A small sound classifier, trained from scratch.
Training: soap at rate 0.0019, 2800 steps, batches of 64, held-out accuracy 71%.
Data: trained on single notes of musical instruments (NSynth), 184686 training examples.
Rows from block 4, named by matrix and row number. Rows with one number belong to one neuron. Each number is 50 + 15 x the weight over its row's rms, rounded and kept within 0 to 99. All counts start at 0. After the name is the row's rms in percent of the matrix's.
# fc1: first MLP up (model.blocks.4.ff1.fc1.weight, 1280x320), inputs 240-319
# fc2: first MLP down (model.blocks.4.ff1.fc2.weight, 320x1280, transposed), outputs 240-319
fc1.855 102:48 71 57 46 73 55 51 57 47 68 50 55 64 45 66 54 47 44 51 31 52 43 39 65 18 72 45 50 52 48 45 32 25 36 41 63 49 84 52 40 67 51 29 52 05 45 54 68 52 46 50 36 39 71 72 43 52 51 91 50 51 25 73 35 31 68 50 55 25 44 46 51 17 40 46 56 56 51 57 70
fc2.855 105:50 50 58 67 54 52 61 54 59 57 49 61 60 32 48 61 49 52 71 40 77 51 34 58 87 54 35 31 43 52 34 46 54 61 54 53 52 36 53 47 47 43 20 60 75 29 50 51 50 49 51 51 52 58 61 42 33 64 60 41 42 46 52 57 44 54 48 62 73 55 56 52 52 47 60 60 62 55 52 77
fc1.856 100:50 53 46 29 51 59 24 50 39 78 61 40 68 44 51 51 48 21 99 57 54 50 55 31 40 62 48 28 42 38 46 63 52 79 61 53 43 50 50 62 54 49 77 50 51 33 31 27 55 46 79 64 42 64 78 55 38 49 33 65 51 67 50 51 38 52 55 49 43 79 51 44 32 52 04 21 20 67 68 49
fc2.856 091:64 46 39 49 45 19 45 50 70 42 47 48 75 48 46 31 54 43 39 47 80 36 51 50 76 49 51 39 43 39 55 50 54 35 23 62 44 52 89 44 32 51 21 44 51 22 48 55 44 36 35 55 43 62 33 46 45 48 73 48 53 23 47 90 42 59 53 71 52 48 47 54 54 58 55 67 51 51 45 73
fc1.857 106:53 54 63 49 52 49 48 68 42 47 36 48 50 42 44 45 49 55 46 10 40 40 48 35 76 35 88 53 38 61 44 47 50 66 66 50 40 60 41 63 49 49 69 24 70 58 62 11 73 41 35 59 48 45 58 52 51 56 67 40 40 74 47 36 31 41 41 51 39 52 62 59 64 48 52 46 53 50 51 44
fc2.857 101:50 31 81 50 26 68 23 99 72 42 75 77 52 42 37 58 64 50 66 52 52 57 46 46 44 47 54 52 53 50 44 25 72 40 57 40 42 46 61 43 22 45 38 45 57 18 73 58 54 32 43 50 82 45 53 20 52 69 50 43 50 99 25 46 38 53 51 40 46 46 45 48 52 58 56 46 52 54 51 57
fc1.858 101:12 54 48 32 85 34 51 51 46 58 00 48 52 50 50 66 49 50 11 77 47 52 32 46 37 42 65 34 79 36 42 49 41 44 54 47 47 57 52 31 59 42 51 78 61 53 59 51 50 62 57 41 52 70 39 39 44 47 54 61 41 40 47 47 40 43 51 43 48 48 36 49 53 22 51 60 49 85 57 64
fc2.858 114:42 51 44 35 41 69 46 56 63 49 72 35 76 51 75 53 63 46 25 50 40 18 61 50 51 50 55 48 48 68 54 43 67 43 49 50 99 29 51 50 54 53 50 62 69 54 55 32 48 96 44 53 40 56 51 42 51 46 60 39 42 50 42 64 64 50 67 36 47 12 53 63 34 70 48 38 62 54 49 33
fc1.859 105:30 67 57 50 46 45 46 18 51 58 39 54 72 65 64 38 58 40 85 52 48 51 56 36 72 42 55 39 29 39 43 51 49 47 42 48 50 45 09 51 30 51 94 74 50 44 49 44 34 50 45 40 79 45 79 51 53 54 45 55 51 40 59 47 60 57 43 48 56 91 70 61 40 45 60 53 50 45 60 54
fc2.859 099:49 49 37 34 34 41 37 75 51 46 51 30 52 59 53 41 52 62 40 41 31 37 68 51 33 66 60 42 48 51 74 48 39 35 62 21 52 48 37 47 02 42 49 54 52 39 48 62 74 19 50 36 44 60 34 51 24 54 58 49 47 50 50 50 55 51 79 50 54 10 56 63 80 47 54 72 58 36 56 47
fc1.860 102:48 59 44 50 14 50 40 50 44 50 58 51 66 42 56 44 64 60 55 47 67 47 50 51 54 48 61 50 61 46 50 62 35 73 48 47 64 35 62 41 47 50 48 50 23 19 47 53 51 65 67 51 46 48 63 51 39 39 53 44 51 38 47 99 53 40 41 58 50 42 59 59 74 60 51 29 50 47 32 51
fc2.860 099:58 55 47 51 51 56 48 46 60 33 50 66 75 62 50 99 58 47 47 66 07 31 47 42 47 50 51 59 47 49 51 55 56 59 43 44 89 49 50 50 60 78 83 53 52 30 65 34 44 69 55 29 49 40 50 49 44 50 39 85 50 59 41 51 48 44 51 44 50 57 48 50 65 26 37 36 52 60 86 49
fc1.861 114:49 08 50 53 52 53 42 48 39 38 47 46 61 49 49 53 40 50 48 49 52 67 52 67 80 60 35 85 34 74 56 48 35 68 49 45 57 70 54 58 50 56 54 51 54 56 66 24 46 59 55 51 49 29 51 50 49 70 55 50 49 51 90 53 83 43 52 49 47 74 57 51 50 55 31 40 51 38 59 23
fc2.861 096:38 50 37 37 54 65 53 65 30 42 49 56 20 43 42 50 30 57 41 54 57 50 48 47 42 48 15 49 27 39 46 67 67 52 52 51 50 50 58 60 60 54 35 53 27 53 02 52 55 43 59 49 48 50 64 49 34 40 50 61 52 41 58 57 69 50 25 45 50 27 52 62 51 74 35 25 49 14 38 89
fc1.862 103:61 53 64 49 57 49 54 55 47 60 49 00 40 60 37 60 51 47 80 42 59 40 42 51 62 68 61 50 34 36 47 25 51 51 48 57 57 43 50 37 62 32 55 34 39 44 51 50 37 25 56 50 35 42 42 62 49 66 52 75 58 48 41 57 43 43 13 76 69 57 31 46 50 49 48 35 40 50 63 33
fc2.862 090:99 41 61 37 44 59 56 47 35 56 52 37 73 52 51 36 56 18 58 35 51 56 67 51 43 52 38 53 74 50 67 53 53 53 64 32 24 71 50 43 50 45 60 45 35 31 42 50 28 50 53 28 46 70 42 66 62 27 63 47 50 99 53 48 63 54 40 30 43 49 37 56 93 54 50 54 43 72 48 61
fc1.863 099:44 76 45 15 75 53 55 61 47 62 51 29 51 48 44 39 64 51 24 46 58 46 51 44 38 48 37 81 60 52 54 50 58 47 47 70 99 53 59 58 52 30 31 50 49 46 52 50 47 51 92 62 51 50 25 19 51 51 56 70 66 22 26 45 71 56 53 49 47 51 32 38 57 25 50 53 53 44 42 53
fc2.863 089:56 44 32 40 61 55 40 51 46 33 60 51 51 89 61 74 50 10 66 60 59 53 33 61 49 50 44 25 58 58 32 48 45 78 62 43 50 49 50 49 49 61 24 46 36 80 62 66 43 36 29 45 68 62 48 52 38 48 44 64 52 75 51 17 44 50 40 52 24 51 46 34 43 39 50 50 00 21 62 49
fc1.864 104:52 64 59 77 50 48 62 38 49 58 53 68 64 68 06 44 40 51 36 60 43 52 59 54 53 51 46 50 60 55 86 43 39 58 49 44 52 35 35 44 48 58 80 48 54 44 48 50 67 79 53 69 77 79 53 49 50 28 50 34 50 36 42 50 55 53 41 15 49 56 62 71 33 70 47 56 61 63 51 79
fc2.864 107:62 45 51 80 65 43 38 50 25 69 50 64 45 47 65 68 49 53 44 59 62 52 50 54 53 49 56 56 51 48 41 42 76 34 58 50 52 37 47 49 49 50 31 65 53 50 41 52 28 48 58 21 37 20 42 36 32 49 50 50 44 60 46 37 30 61 49 65 54 85 62 57 63 50 44 38 34 16 43 43
fc1.865 105:59 67 69 40 49 44 45 39 39 28 32 54 39 55 61 42 48 30 40 56 31 65 46 48 32 50 51 69 58 58 43 95 37 66 37 46 45 57 44 31 42 64 28 59 38 64 48 51 53 39 45 72 34 60 49 44 65 45 83 53 39 69 76 27 42 57 70 53 53 54 43 86 55 50 39 58 57 51 25 44
fc2.865 099:56 53 48 51 46 63 53 85 60 35 37 48 51 55 51 44 63 92 56 50 53 30 73 30 57 66 52 56 40 47 49 32 63 12 59 50 50 51 31 49 46 37 48 46 59 63 64 46 41 53 56 58 41 40 59 52 38 51 52 45 18 47 53 40 69 67 45 47 40 42 65 80 28 28 73 23 69 53 51 43
fc1.866 092:49 32 57 54 64 61 52 41 54 66 54 44 50 49 50 46 51 51 50 48 51 58 51 41 40 46 47 21 45 50 48 51 51 44 43 62 47 55 62 39 48 51 79 39 50 54 29 17 60 50 59 68 45 66 14 49 51 41 55 50 49 81 66 37 48 48 49 44 50 35 68 31 57 62 66 49 67 37 35 45
fc2.866 092:70 79 97 55 60 39 45 51 43 67 61 58 43 61 64 36 69 71 81 68 25 59 56 33 58 28 58 63 66 16 57 47 00 46 74 60 52 50 56 55 58 19 42 45 51 40 33 48 47 49 56 62 23 30 34 80 67 52 41 48 73 51 36 49 61 41 48 55 44 48 30 48 47 52 85 50 66 21 03 44
fc1.867 108:51 47 50 58 46 40 38 62 28 58 59 38 55 47 59 40 53 54 35 46 98 47 48 50 46 47 46 49 52 42 20 53 50 45 45 12 69 18 43 51 74 49 37 22 58 66 06 44 65 45 69 47 61 45 30 50 18 46 31 44 53 55 52 40 49 63 46 58 50 48 81 84 62 79 42 50 52 49 45 50
fc2.867 105:46 50 50 47 58 53 52 60 49 62 31 67 40 63 53 46 43 56 30 56 39 49 50 66 53 54 35 55 29 77 68 53 33 56 19 49 54 47 60 56 47 37 47 21 63 67 51 58 63 51 50 45 69 68 99 57 90 46 27 45 57 49 68 35 54 50 48 51 54 51 56 76 43 58 44 47 24 50 15 28
fc1.868 096:51 47 43 49 93 51 46 00 20 57 42 55 34 47 57 38 49 07 45 44 51 31 56 46 46 53 62 38 43 35 21 52 35 34 54 41 52 43 34 68 66 53 55 61 50 93 55 65 22 58 44 38 48 48 39 56 43 54 51 49 63 54 25 14 50 54 35 57 39 51 58 50 47 52 33 61 77 52 56 57
fc2.868 093:54 27 29 50 15 40 49 60 57 58 36 47 58 65 54 45 76 41 18 46 40 33 75 49 51 65 48 41 45 65 45 32 47 75 59 61 47 52 54 41 45 39 50 44 48 79 47 50 49 46 49 69 42 48 40 98 54 39 38 37 68 37 26 52 31 52 09 47 52 48 70 32 53 35 54 40 49 75 64 47
fc1.869 107:25 52 09 55 51 65 54 99 50 54 51 58 53 46 47 23 52 41 64 35 50 56 30 48 56 53 57 50 55 56 50 64 55 44 55 66 64 27 56 50 24 75 42 49 45 65 45 44 30 45 43 51 57 49 61 50 75 33 50 52 53 45 71 74 53 49 43 48 72 99 56 19 84 32 41 52 82 44 52 86
fc2.869 104:46 35 90 48 44 29 65 51 62 40 57 69 27 20 39 56 44 47 44 58 52 50 51 46 58 40 51 54 57 72 48 47 26 61 47 48 28 40 59 70 48 50 54 43 55 46 65 55 56 29 52 51 35 43 69 01 60 46 49 67 49 53 52 52 11 44 60 49 52 00 60 50 66 55 73 48 41 52 71 36
fc1.870 109:10 84 59 50 46 60 44 39 51 50 49 47 03 76 22 93 39 50 51 52 49 31 25 39 64 45 52 52 56 41 46 50 63 58 59 56 56 49 64 15 50 49 37 71 35 46 69 50 45 28 52 64 60 50 50 53 54 51 80 38 48 55 51 41 53 43 38 65 39 42 50 45 35 33 61 13 00 55 77 63
fc2.870 100:56 24 49 45 24 43 49 51 52 38 40 70 60 49 48 49 43 50 42 67 56 73 61 50 54 95 51 48 49 45 45 17 43 43 36 25 64 32 37 40 57 43 61 40 50 63 26 47 42 43 49 45 50 46 42 62 57 66 24 46 59 61 44 82 53 53 73 54 49 49 38 48 41 61 48 32 58 76 49 45
fc1.871 107:82 38 46 58 48 58 52 47 51 43 49 53 51 62 62 36 53 23 51 39 50 50 62 55 00 53 84 37 38 38 68 45 46 80 42 20 53 56 44 39 49 71 74 44 58 39 49 47 55 30 51 48 57 31 68 50 48 54 52 73 50 56 52 51 40 50 49 50 78 63 54 48 54 54 32 37 32 44 50 97
fc2.871 101:38 50 55 13 49 28 44 55 40 52 87 22 53 60 50 47 49 30 39 56 42 55 29 59 58 45 50 47 51 55 48 68 18 22 53 50 43 72 46 00 48 45 31 25 51 51 48 52 48 41 38 63 60 18 48 41 51 48 50 51 42 72 50 41 57 53 50 64 25 36 47 41 50 26 47 56 58 36 72 99
fc1.872 105:53 05 99 60 53 51 60 39 38 50 51 37 54 35 50 48 48 68 42 60 52 35 53 48 36 50 42 50 54 29 00 50 53 55 52 44 47 13 46 49 49 55 51 50 51 66 54 58 54 48 52 55 51 95 28 54 38 11 65 51 81 38 26 47 53 50 64 63 58 99 45 46 54 44 54 53 48 50 57 52
fc2.872 094:34 47 63 35 50 16 67 49 55 47 35 99 09 53 46 30 46 54 17 50 47 45 45 50 38 52 33 60 56 51 49 47 45 51 48 38 65 57 40 53 51 56 49 64 49 58 45 63 63 44 48 46 42 49 86 38 58 99 50 41 50 34 46 69 50 45 42 40 25 83 60 64 68 50 72 57 51 48 71 60
fc1.873 101:50 50 43 47 50 49 45 57 68 53 35 49 48 53 36 85 80 49 68 78 48 55 51 46 41 52 45 50 53 55 41 42 67 78 49 48 61 33 53 50 50 48 56 48 46 60 62 48 49 44 36 47 28 41 77 50 25 59 59 73 59 38 49 66 42 11 70 75 46 47 77 69 60 65 22 53 51 43 14 56
fc2.873 096:01 68 56 55 61 50 57 66 72 21 25 47 63 42 59 52 47 53 40 44 51 65 61 70 40 49 64 56 54 58 55 49 29 44 66 51 48 49 64 34 57 48 51 53 44 29 49 62 61 63 52 31 67 50 56 59 50 53 51 68 55 39 76 28 46 41 64 51 52 26 62 40 72 51 46 59 29 35 50 64
fc1.874 107:62 74 48 54 61 56 74 43 46 50 43 57 57 49 58 41 43 49 51 52 36 49 63 30 56 52 47 53 76 46 47 51 50 49 66 38 60 51 49 52 71 40 54 33 50 49 83 55 31 50 82 55 52 63 45 53 56 31 38 46 50 41 52 51 40 40 64 99 53 51 21 41 33 51 85 54 52 53 52 56
fc2.874 102:59 50 48 13 46 29 51 48 58 40 58 55 54 54 42 37 37 40 81 54 60 52 99 53 49 56 33 52 39 57 39 50 99 59 37 52 53 49 49 84 53 56 22 99 52 59 10 31 73 62 88 81 25 53 40 49 39 40 57 46 45 47 44 50 19 61 37 45 46 36 50 37 48 41 31 46 77 49 47 52
fc1.875 098:64 51 56 47 42 48 52 48 08 71 26 00 50 16 63 45 51 48 42 27 84 50 57 52 68 56 73 64 47 47 36 41 56 28 35 60 52 26 84 49 42 45 49 41 33 50 50 40 54 46 23 50 51 44 63 43 71 53 64 59 65 53 80 42 39 51 54 40 55 44 59 42 56 48 60 33 53 35 54 65
fc2.875 095:52 59 43 37 63 53 62 48 69 61 49 07 48 50 60 19 44 34 07 54 43 43 70 49 43 52 52 63 37 39 49 45 49 52 48 48 44 35 84 40 38 48 51 22 35 33 26 74 45 50 36 47 69 84 52 56 48 48 32 52 52 41 47 65 48 65 31 34 43 58 43 54 52 51 89 68 52 48 37 62
fc1.876 104:50 58 33 81 54 39 55 08 46 57 52 47 48 37 40 38 54 60 49 62 55 50 50 90 60 51 55 24 50 82 71 54 47 54 65 50 86 41 29 45 48 22 80 48 50 62 55 63 58 96 57 49 41 56 62 65 64 21 48 51 56 20 53 47 85 43 49 61 61 55 51 55 50 26 55 51 53 58 54 49
fc2.876 094:67 36 56 49 54 36 37 43 53 52 52 30 51 44 55 28 48 16 49 63 38 50 52 42 42 46 46 55 52 58 64 45 16 54 60 55 44 68 22 74 57 59 56 46 26 50 20 55 52 45 41 52 21 63 48 63 19 51 52 73 50 48 48 49 37 59 44 45 58 54 72 41 52 54 31 59 48 44 65 70
fc1.877 107:55 57 18 32 54 44 47 48 48 51 49 66 75 18 47 50 50 58 59 41 56 44 19 55 54 52 42 65 64 61 59 38 47 47 46 58 00 36 67 61 44 38 64 30 64 29 15 67 59 57 39 60 48 15 65 60 23 71 80 60 24 64 50 38 54 38 40 56 42 50 49 45 50 50 56 42 77 55 48 99
fc2.877 104:61 47 33 54 36 52 49 48 56 95 43 61 35 37 31 43 50 17 47 49 49 74 79 47 48 43 45 46 35 80 62 52 58 55 37 31 62 55 71 48 50 58 47 50 48 60 52 52 49 30 85 41 50 52 62 45 75 38 86 23 45 50 43 44 21 38 58 30 28 54 21 32 52 51 48 67 45 52 39 47
fc1.878 091:51 51 76 41 45 27 58 45 32 45 42 42 47 50 24 83 48 37 49 43 44 45 44 49 19 53 66 45 20 49 12 44 60 54 48 36 10 60 69 46 53 58 29 51 38 45 34 51 30 48 43 27 32 61 48 71 53 45 31 42 53 54 55 28 44 41 40 53 17 53 53 63 22 51 42 08 16 50 32 64
fc2.878 093:45 48 40 20 04 14 44 40 85 56 52 37 64 51 42 90 56 20 53 95 58 39 50 51 67 47 49 48 66 61 43 49 54 36 54 44 63 46 30 65 34 55 24 62 61 56 48 63 48 56 47 24 47 56 56 51 52 57 43 77 43 53 69 84 03 50 40 42 53 49 56 67 10 50 82 54 31 76 37 61
fc1.879 103:64 55 32 64 60 62 58 10 50 54 49 39 56 59 40 52 37 42 68 53 57 29 60 34 25 60 52 83 59 50 51 42 61 49 69 61 42 45 55 39 79 69 50 50 64 49 48 49 71 45 47 46 50 22 52 48 56 42 34 50 62 72 58 10 40 41 53 55 51 50 63 60 39 53 26 88 50 44 29 46
fc2.879 105:49 40 50 56 51 42 35 51 49 41 64 39 63 35 75 67 52 50 46 44 44 45 18 47 51 81 53 14 57 48 59 38 44 46 47 90 62 50 19 60 61 33 41 47 64 49 37 22 38 47 54 43 41 51 54 50 00 46 50 14 39 44 61 29 72 63 70 53 55 46 45 13 49 32 37 45 53 80 75 53
fc1.880 099:81 62 52 33 36 19 51 52 40 48 39 76 30 66 43 45 37 50 57 62 60 23 48 49 47 41 25 56 46 47 57 53 35 25 61 84 40 17 45 63 44 50 48 59 48 74 83 52 51 65 47 55 53 23 62 51 66 70 59 70 57 58 63 43 51 83 25 56 77 56 38 52 53 42 31 50 81 50 58 50
fc2.880 099:66 45 16 27 51 54 47 59 62 50 48 71 64 48 41 99 52 71 15 49 37 55 44 56 64 50 51 58 11 55 54 46 11 99 46 41 39 27 67 48 51 51 59 45 42 43 98 55 04 35 44 44 50 67 57 49 52 48 50 59 63 02 53 38 58 31 27 32 56 50 50 44 81 51 50 34 65 49 77 51
fc1.881 107:52 34 60 43 65 52 49 41 56 62 48 50 32 65 53 61 42 48 52 52 14 72 42 47 49 16 53 33 54 41 54 66 61 49 44 99 30 55 29 58 36 55 55 83 45 70 63 47 27 49 50 70 49 57 48 75 45 47 42 52 53 55 56 50 50 49 50 31 42 44 53 50 19 49 61 43 51 28 47 40
fc2.881 095:50 52 50 58 19 50 42 50 69 04 48 44 39 38 24 37 48 74 51 56 64 57 56 50 21 50 43 79 49 27 42 73 61 50 54 54 50 79 82 43 52 52 62 61 54 18 66 42 32 40 37 59 47 26 42 87 33 75 50 50 58 66 62 40 48 12 56 50 00 60 52 51 23 56 49 56 34 23 66 41
fc1.882 097:33 56 07 40 53 07 48 48 52 51 49 87 73 63 48 70 44 31 55 53 42 41 39 39 41 47 41 31 54 39 55 85 50 51 47 62 46 39 15 31 59 74 44 52 51 28 38 41 63 38 52 63 52 73 62 56 67 51 55 56 79 56 51 56 50 50 37 27 43 41 46 46 49 45 44 34 48 43 44 47
fc2.882 103:30 31 53 68 30 40 43 43 31 70 52 57 63 38 49 52 69 53 54 63 71 27 49 49 51 63 56 47 33 55 54 43 00 64 43 54 73 57 60 42 52 50 51 75 60 58 52 55 49 53 55 54 56 45 52 46 65 64 51 50 12 54 34 38 50 53 49 48 35 38 60 84 52 39 52 49 58 49 43 46
fc1.883 092:56 50 47 45 34 00 68 48 49 46 63 49 76 54 36 83 52 42 64 32 44 61 31 57 21 70 35 65 51 47 21 76 56 50 62 65 92 53 77 43 42 71 43 82 11 35 87 42 59 48 54 12 56 77 67 49 51 66 42 71 34 48 47 39 52 62 36 54 25 72 62 49 45 56 51 60 49 46 58 50
fc2.883 112:48 51 51 51 36 45 63 44 68 24 38 48 41 36 86 30 48 52 50 59 54 58 51 57 49 47 38 55 53 47 51 24 49 66 44 44 48 56 49 46 53 69 51 30 52 53 73 60 50 69 50 49 50 47 28 43 49 49 52 46 47 61 42 36 46 71 50 56 47 56 41 49 41 48 39 99 54 60 48 78
fc1.884 105:57 59 47 49 55 00 57 58 71 40 26 62 54 95 52 51 71 52 42 56 56 49 74 59 19 53 65 50 38 50 46 53 62 48 39 58 88 53 50 47 35 53 59 42 62 54 58 43 54 50 59 01 47 40 58 34 51 42 60 31 48 49 51 48 49 51 44 57 30 48 54 63 48 75 62 49 34 58 41 91
fc2.884 097:40 55 62 45 66 38 61 51 53 66 48 59 72 61 75 45 41 44 83 42 52 43 81 21 28 47 40 93 45 65 49 61 66 32 53 53 48 44 12 24 49 51 48 35 48 61 58 51 74 56 55 54 46 39 43 32 50 44 53 52 47 35 59 59 90 42 52 57 51 44 40 31 43 43 57 71 60 52 52 48
fc1.885 100:52 79 54 50 61 99 65 46 58 39 27 42 65 55 58 54 49 51 51 14 49 59 04 47 46 63 49 63 58 59 33 62 42 58 53 22 50 44 70 50 68 42 39 41 88 99 32 47 43 51 43 66 53 50 28 37 48 53 52 36 43 40 49 48 49 33 50 34 55 50 52 51 61 37 58 51 52 26 41 70
fc2.885 107:36 54 00 21 50 50 56 07 54 54 77 33 42 71 49 78 39 53 34 50 28 52 50 45 46 42 52 56 45 67 48 00 48 51 51 23 79 76 53 67 81 28 61 22 52 51 43 62 57 74 43 69 70 72 34 60 60 50 34 61 25 22 55 45 50 50 54 48 50 46 83 57 54 52 28 55 54 74 66 85
fc1.886 099:44 47 52 51 95 23 46 44 47 44 50 45 35 28 25 35 76 41 51 63 54 50 50 46 64 30 53 55 38 52 43 56 47 46 16 65 42 57 46 49 40 49 41 63 58 44 52 46 53 73 48 35 53 68 40 73 39 54 51 45 43 61 72 51 65 53 46 54 52 64 50 50 54 85 46 23 35 21 73 61
fc2.886 096:52 42 51 75 77 49 44 52 48 44 51 54 54 64 16 55 44 49 49 34 62 64 60 51 15 40 69 50 48 75 23 39 68 51 30 50 47 42 74 49 52 58 31 61 33 57 48 54 51 47 50 77 53 31 77 52 50 56 52 10 63 55 30 56 52 40 53 55 44 48 30 49 49 50 43 45 41 51 38 48
fc1.887 099:56 63 25 55 43 46 58 59 60 46 51 66 67 46 49 58 51 41 48 38 50 29 52 43 50 30 55 58 30 44 48 49 56 49 38 44 37 39 49 16 51 68 44 73 56 33 51 50 45 48 39 50 53 46 46 53 70 63 45 39 44 50 21 43 42 55 65 54 72 50 68 39 65 65 52 52 99 50 56 67
fc2.887 098:29 65 48 51 64 04 55 66 45 49 48 54 33 54 53 77 47 41 40 63 67 51 48 65 49 29 52 48 51 35 23 51 33 73 38 52 54 68 22 46 52 61 67 42 51 48 52 44 48 56 23 48 49 52 51 51 50 79 40 56 78 39 45 65 64 32 38 10 66 63 48 32 23 56 50 79 56 58 63 55
fc1.888 100:45 48 23 59 51 47 68 46 50 49 80 47 78 65 57 45 33 51 47 42 43 73 75 57 20 53 51 22 48 72 47 48 49 42 45 52 57 50 21 56 74 56 50 59 29 51 38 51 56 78 40 48 44 64 55 69 41 08 95 48 65 49 49 50 46 42 48 48 63 46 45 75 32 27 53 47 52 28 53 64
fc2.888 100:50 63 40 43 55 58 49 59 13 43 14 51 62 50 58 56 50 45 44 27 14 49 50 47 66 40 51 55 49 52 43 52 92 70 58 50 64 30 24 56 75 54 42 51 62 45 33 48 35 44 37 75 00 53 46 45 39 55 43 57 63 51 24 45 72 53 50 55 55 55 55 62 37 48 46 86 68 52 62 43
fc1.889 103:63 42 09 62 49 48 47 52 49 67 48 59 48 72 43 59 67 43 57 35 49 50 57 20 54 43 50 60 51 60 52 58 53 27 17 26 42 25 50 76 50 76 63 40 66 44 58 49 54 52 55 52 34 48 44 44 42 50 56 46 56 55 31 46 51 50 51 32 57 50 64 62 47 70 72 67 41 33 28 43
fc2.889 094:40 73 46 30 56 65 33 66 59 43 48 62 50 60 59 55 48 38 56 50 48 53 71 77 50 49 47 23 50 51 57 71 49 90 48 32 61 66 33 00 51 36 45 64 49 50 12 45 21 61 39 52 38 28 67 45 55 56 71 56 30 49 39 44 49 57 28 58 34 50 31 47 46 57 52 51 50 50 27 37
fc1.890 094:52 53 50 64 62 57 65 48 39 53 34 53 67 80 47 52 56 39 52 56 41 34 49 48 56 61 50 49 54 51 46 44 55 52 49 49 33 43 50 71 58 55 35 52 42 28 65 97 37 98 46 49 41 39 45 47 40 26 31 61 50 59 26 49 59 53 62 49 51 09 53 82 55 46 76 53 69 51 64 65
fc2.890 097:30 73 50 48 50 62 50 62 59 45 51 31 33 50 51 48 50 39 34 55 53 50 51 65 54 38 14 99 51 47 85 02 42 53 30 60 48 33 48 41 48 46 67 57 81 51 56 55 63 23 55 60 34 48 59 45 42 50 46 55 30 30 51 59 51 47 54 74 49 71 63 40 31 55 53 62 51 12 61 49
fc1.891 105:51 59 44 53 25 46 53 46 35 27 58 43 47 62 64 58 50 46 55 50 41 38 42 50 39 82 45 54 47 51 48 34 66 50 52 72 48 49 57 51 66 64 56 51 49 54 57 60 40 00 68 60 36 51 35 60 40 51 26 43 55 49 42 46 28 48 45 42 41 60 48 20 32 59 27 50 16 00 63 49
fc2.891 104:28 13 55 56 49 44 10 79 50 63 55 24 87 46 50 42 70 49 42 29 69 55 51 55 17 54 51 50 38 52 49 60 42 49 23 24 55 33 72 55 50 50 48 50 18 56 51 46 47 49 37 53 19 34 41 49 52 10 60 49 78 28 51 33 32 49 55 55 35 56 66 57 46 51 75 63 51 95 40 18
fc1.892 097:56 54 24 99 54 60 57 64 21 43 48 59 23 34 50 40 48 50 60 67 70 35 70 61 50 68 48 55 44 51 49 52 62 51 46 39 50 59 74 45 41 49 50 49 75 60 60 75 67 65 46 55 48 72 54 64 44 49 59 24 47 70 64 50 51 58 64 48 36 54 61 50 59 38 55 25 37 52 42 44
fc2.892 088:50 58 69 58 56 65 40 51 56 40 50 07 68 41 51 58 52 56 66 48 56 25 45 41 38 50 49 49 52 10 50 29 51 56 39 91 33 49 64 53 59 55 57 50 80 46 50 51 52 50 42 51 33 41 48 37 33 86 54 48 52 41 58 51 23 63 53 45 34 41 26 36 34 52 56 56 46 42 51 52
fc1.893 094:51 46 75 29 71 46 56 27 57 49 55 06 58 43 48 51 33 50 59 48 51 54 51 29 83 38 53 41 43 44 47 23 49 48 51 52 47 56 51 75 50 51 34 36 23 49 42 48 68 50 41 54 44 73 27 45 79 53 44 51 51 81 56 34 13 24 46 44 36 57 65 50 59 57 47 48 50 63 37 36
fc2.893 096:55 51 65 29 41 52 41 70 36 78 39 55 39 77 56 47 45 50 37 51 39 48 52 56 21 78 49 39 65 52 51 56 57 47 54 62 50 50 51 54 37 40 56 53 18 58 85 43 35 38 42 45 53 50 98 51 52 65 44 65 51 50 36 61 42 69 48 91 48 45 62 53 54 48 54 51 45 47 43 19
fc1.894 107:50 55 99 70 77 54 89 49 40 27 43 70 55 28 53 56 46 50 50 28 33 54 63 46 50 52 53 49 61 37 48 42 66 53 54 99 63 50 79 50 00 48 58 62 41 24 59 46 50 59 52 56 56 63 49 47 44 39 78 65 37 46 46 26 58 50 60 51 50 99 43 42 65 24 51 45 54 57 50 54
fc2.894 101:44 15 55 48 44 00 48 36 57 54 70 64 36 72 36 45 52 78 49 43 46 59 47 42 63 53 43 34 42 28 50 84 50 18 46 49 62 53 53 51 56 54 63 53 38 51 56 51 56 54 42 58 50 96 51 48 25 59 64 35 48 72 48 50 45 51 39 33 33 36 47 53 99 58 54 70 49 20 51 99
fc1.895 114:44 36 50 74 38 16 67 93 50 53 39 98 50 53 54 54 40 20 58 81 33 61 30 51 50 57 51 60 51 59 36 48 50 52 22 65 63 67 42 46 12 55 49 65 60 43 50 51 47 66 35 54 50 49 48 66 46 49 55 52 49 68 45 33 55 47 70 55 37 59 47 48 53 50 45 68 46 53 00 60
fc2.895 107:56 56 41 29 40 46 50 24 57 09 41 42 52 28 42 48 48 30 50 52 75 51 50 50 49 21 28 22 48 36 47 50 19 47 45 51 37 31 35 55 69 42 53 54 28 50 52 52 60 51 62 72 58 55 57 06 72 62 60 49 23 44 55 35 46 51 39 39 52 46 54 86 58 47 51 48 58 59 56 22
fc1.896 109:33 49 49 69 49 47 50 58 54 62 60 63 67 41 56 49 45 09 45 49 47 50 50 51 52 28 35 48 69 50 37 81 46 48 51 46 43 75 38 71 56 61 61 51 47 58 33 45 53 39 46 42 52 67 49 45 69 27 49 57 65 56 48 78 45 50 50 35 39 85 49 65 42 57 48 68 46 00 48 35
fc2.896 105:50 25 28 41 56 41 53 04 35 63 95 65 55 65 47 51 79 53 64 50 50 57 80 48 60 51 44 60 49 59 52 45 93 49 41 58 44 50 64 00 46 53 52 99 41 53 56 46 28 64 49 50 56 51 62 51 45 69 37 54 52 47 86 60 69 66 30 75 61 48 69 50 55 47 50 25 58 45 39 43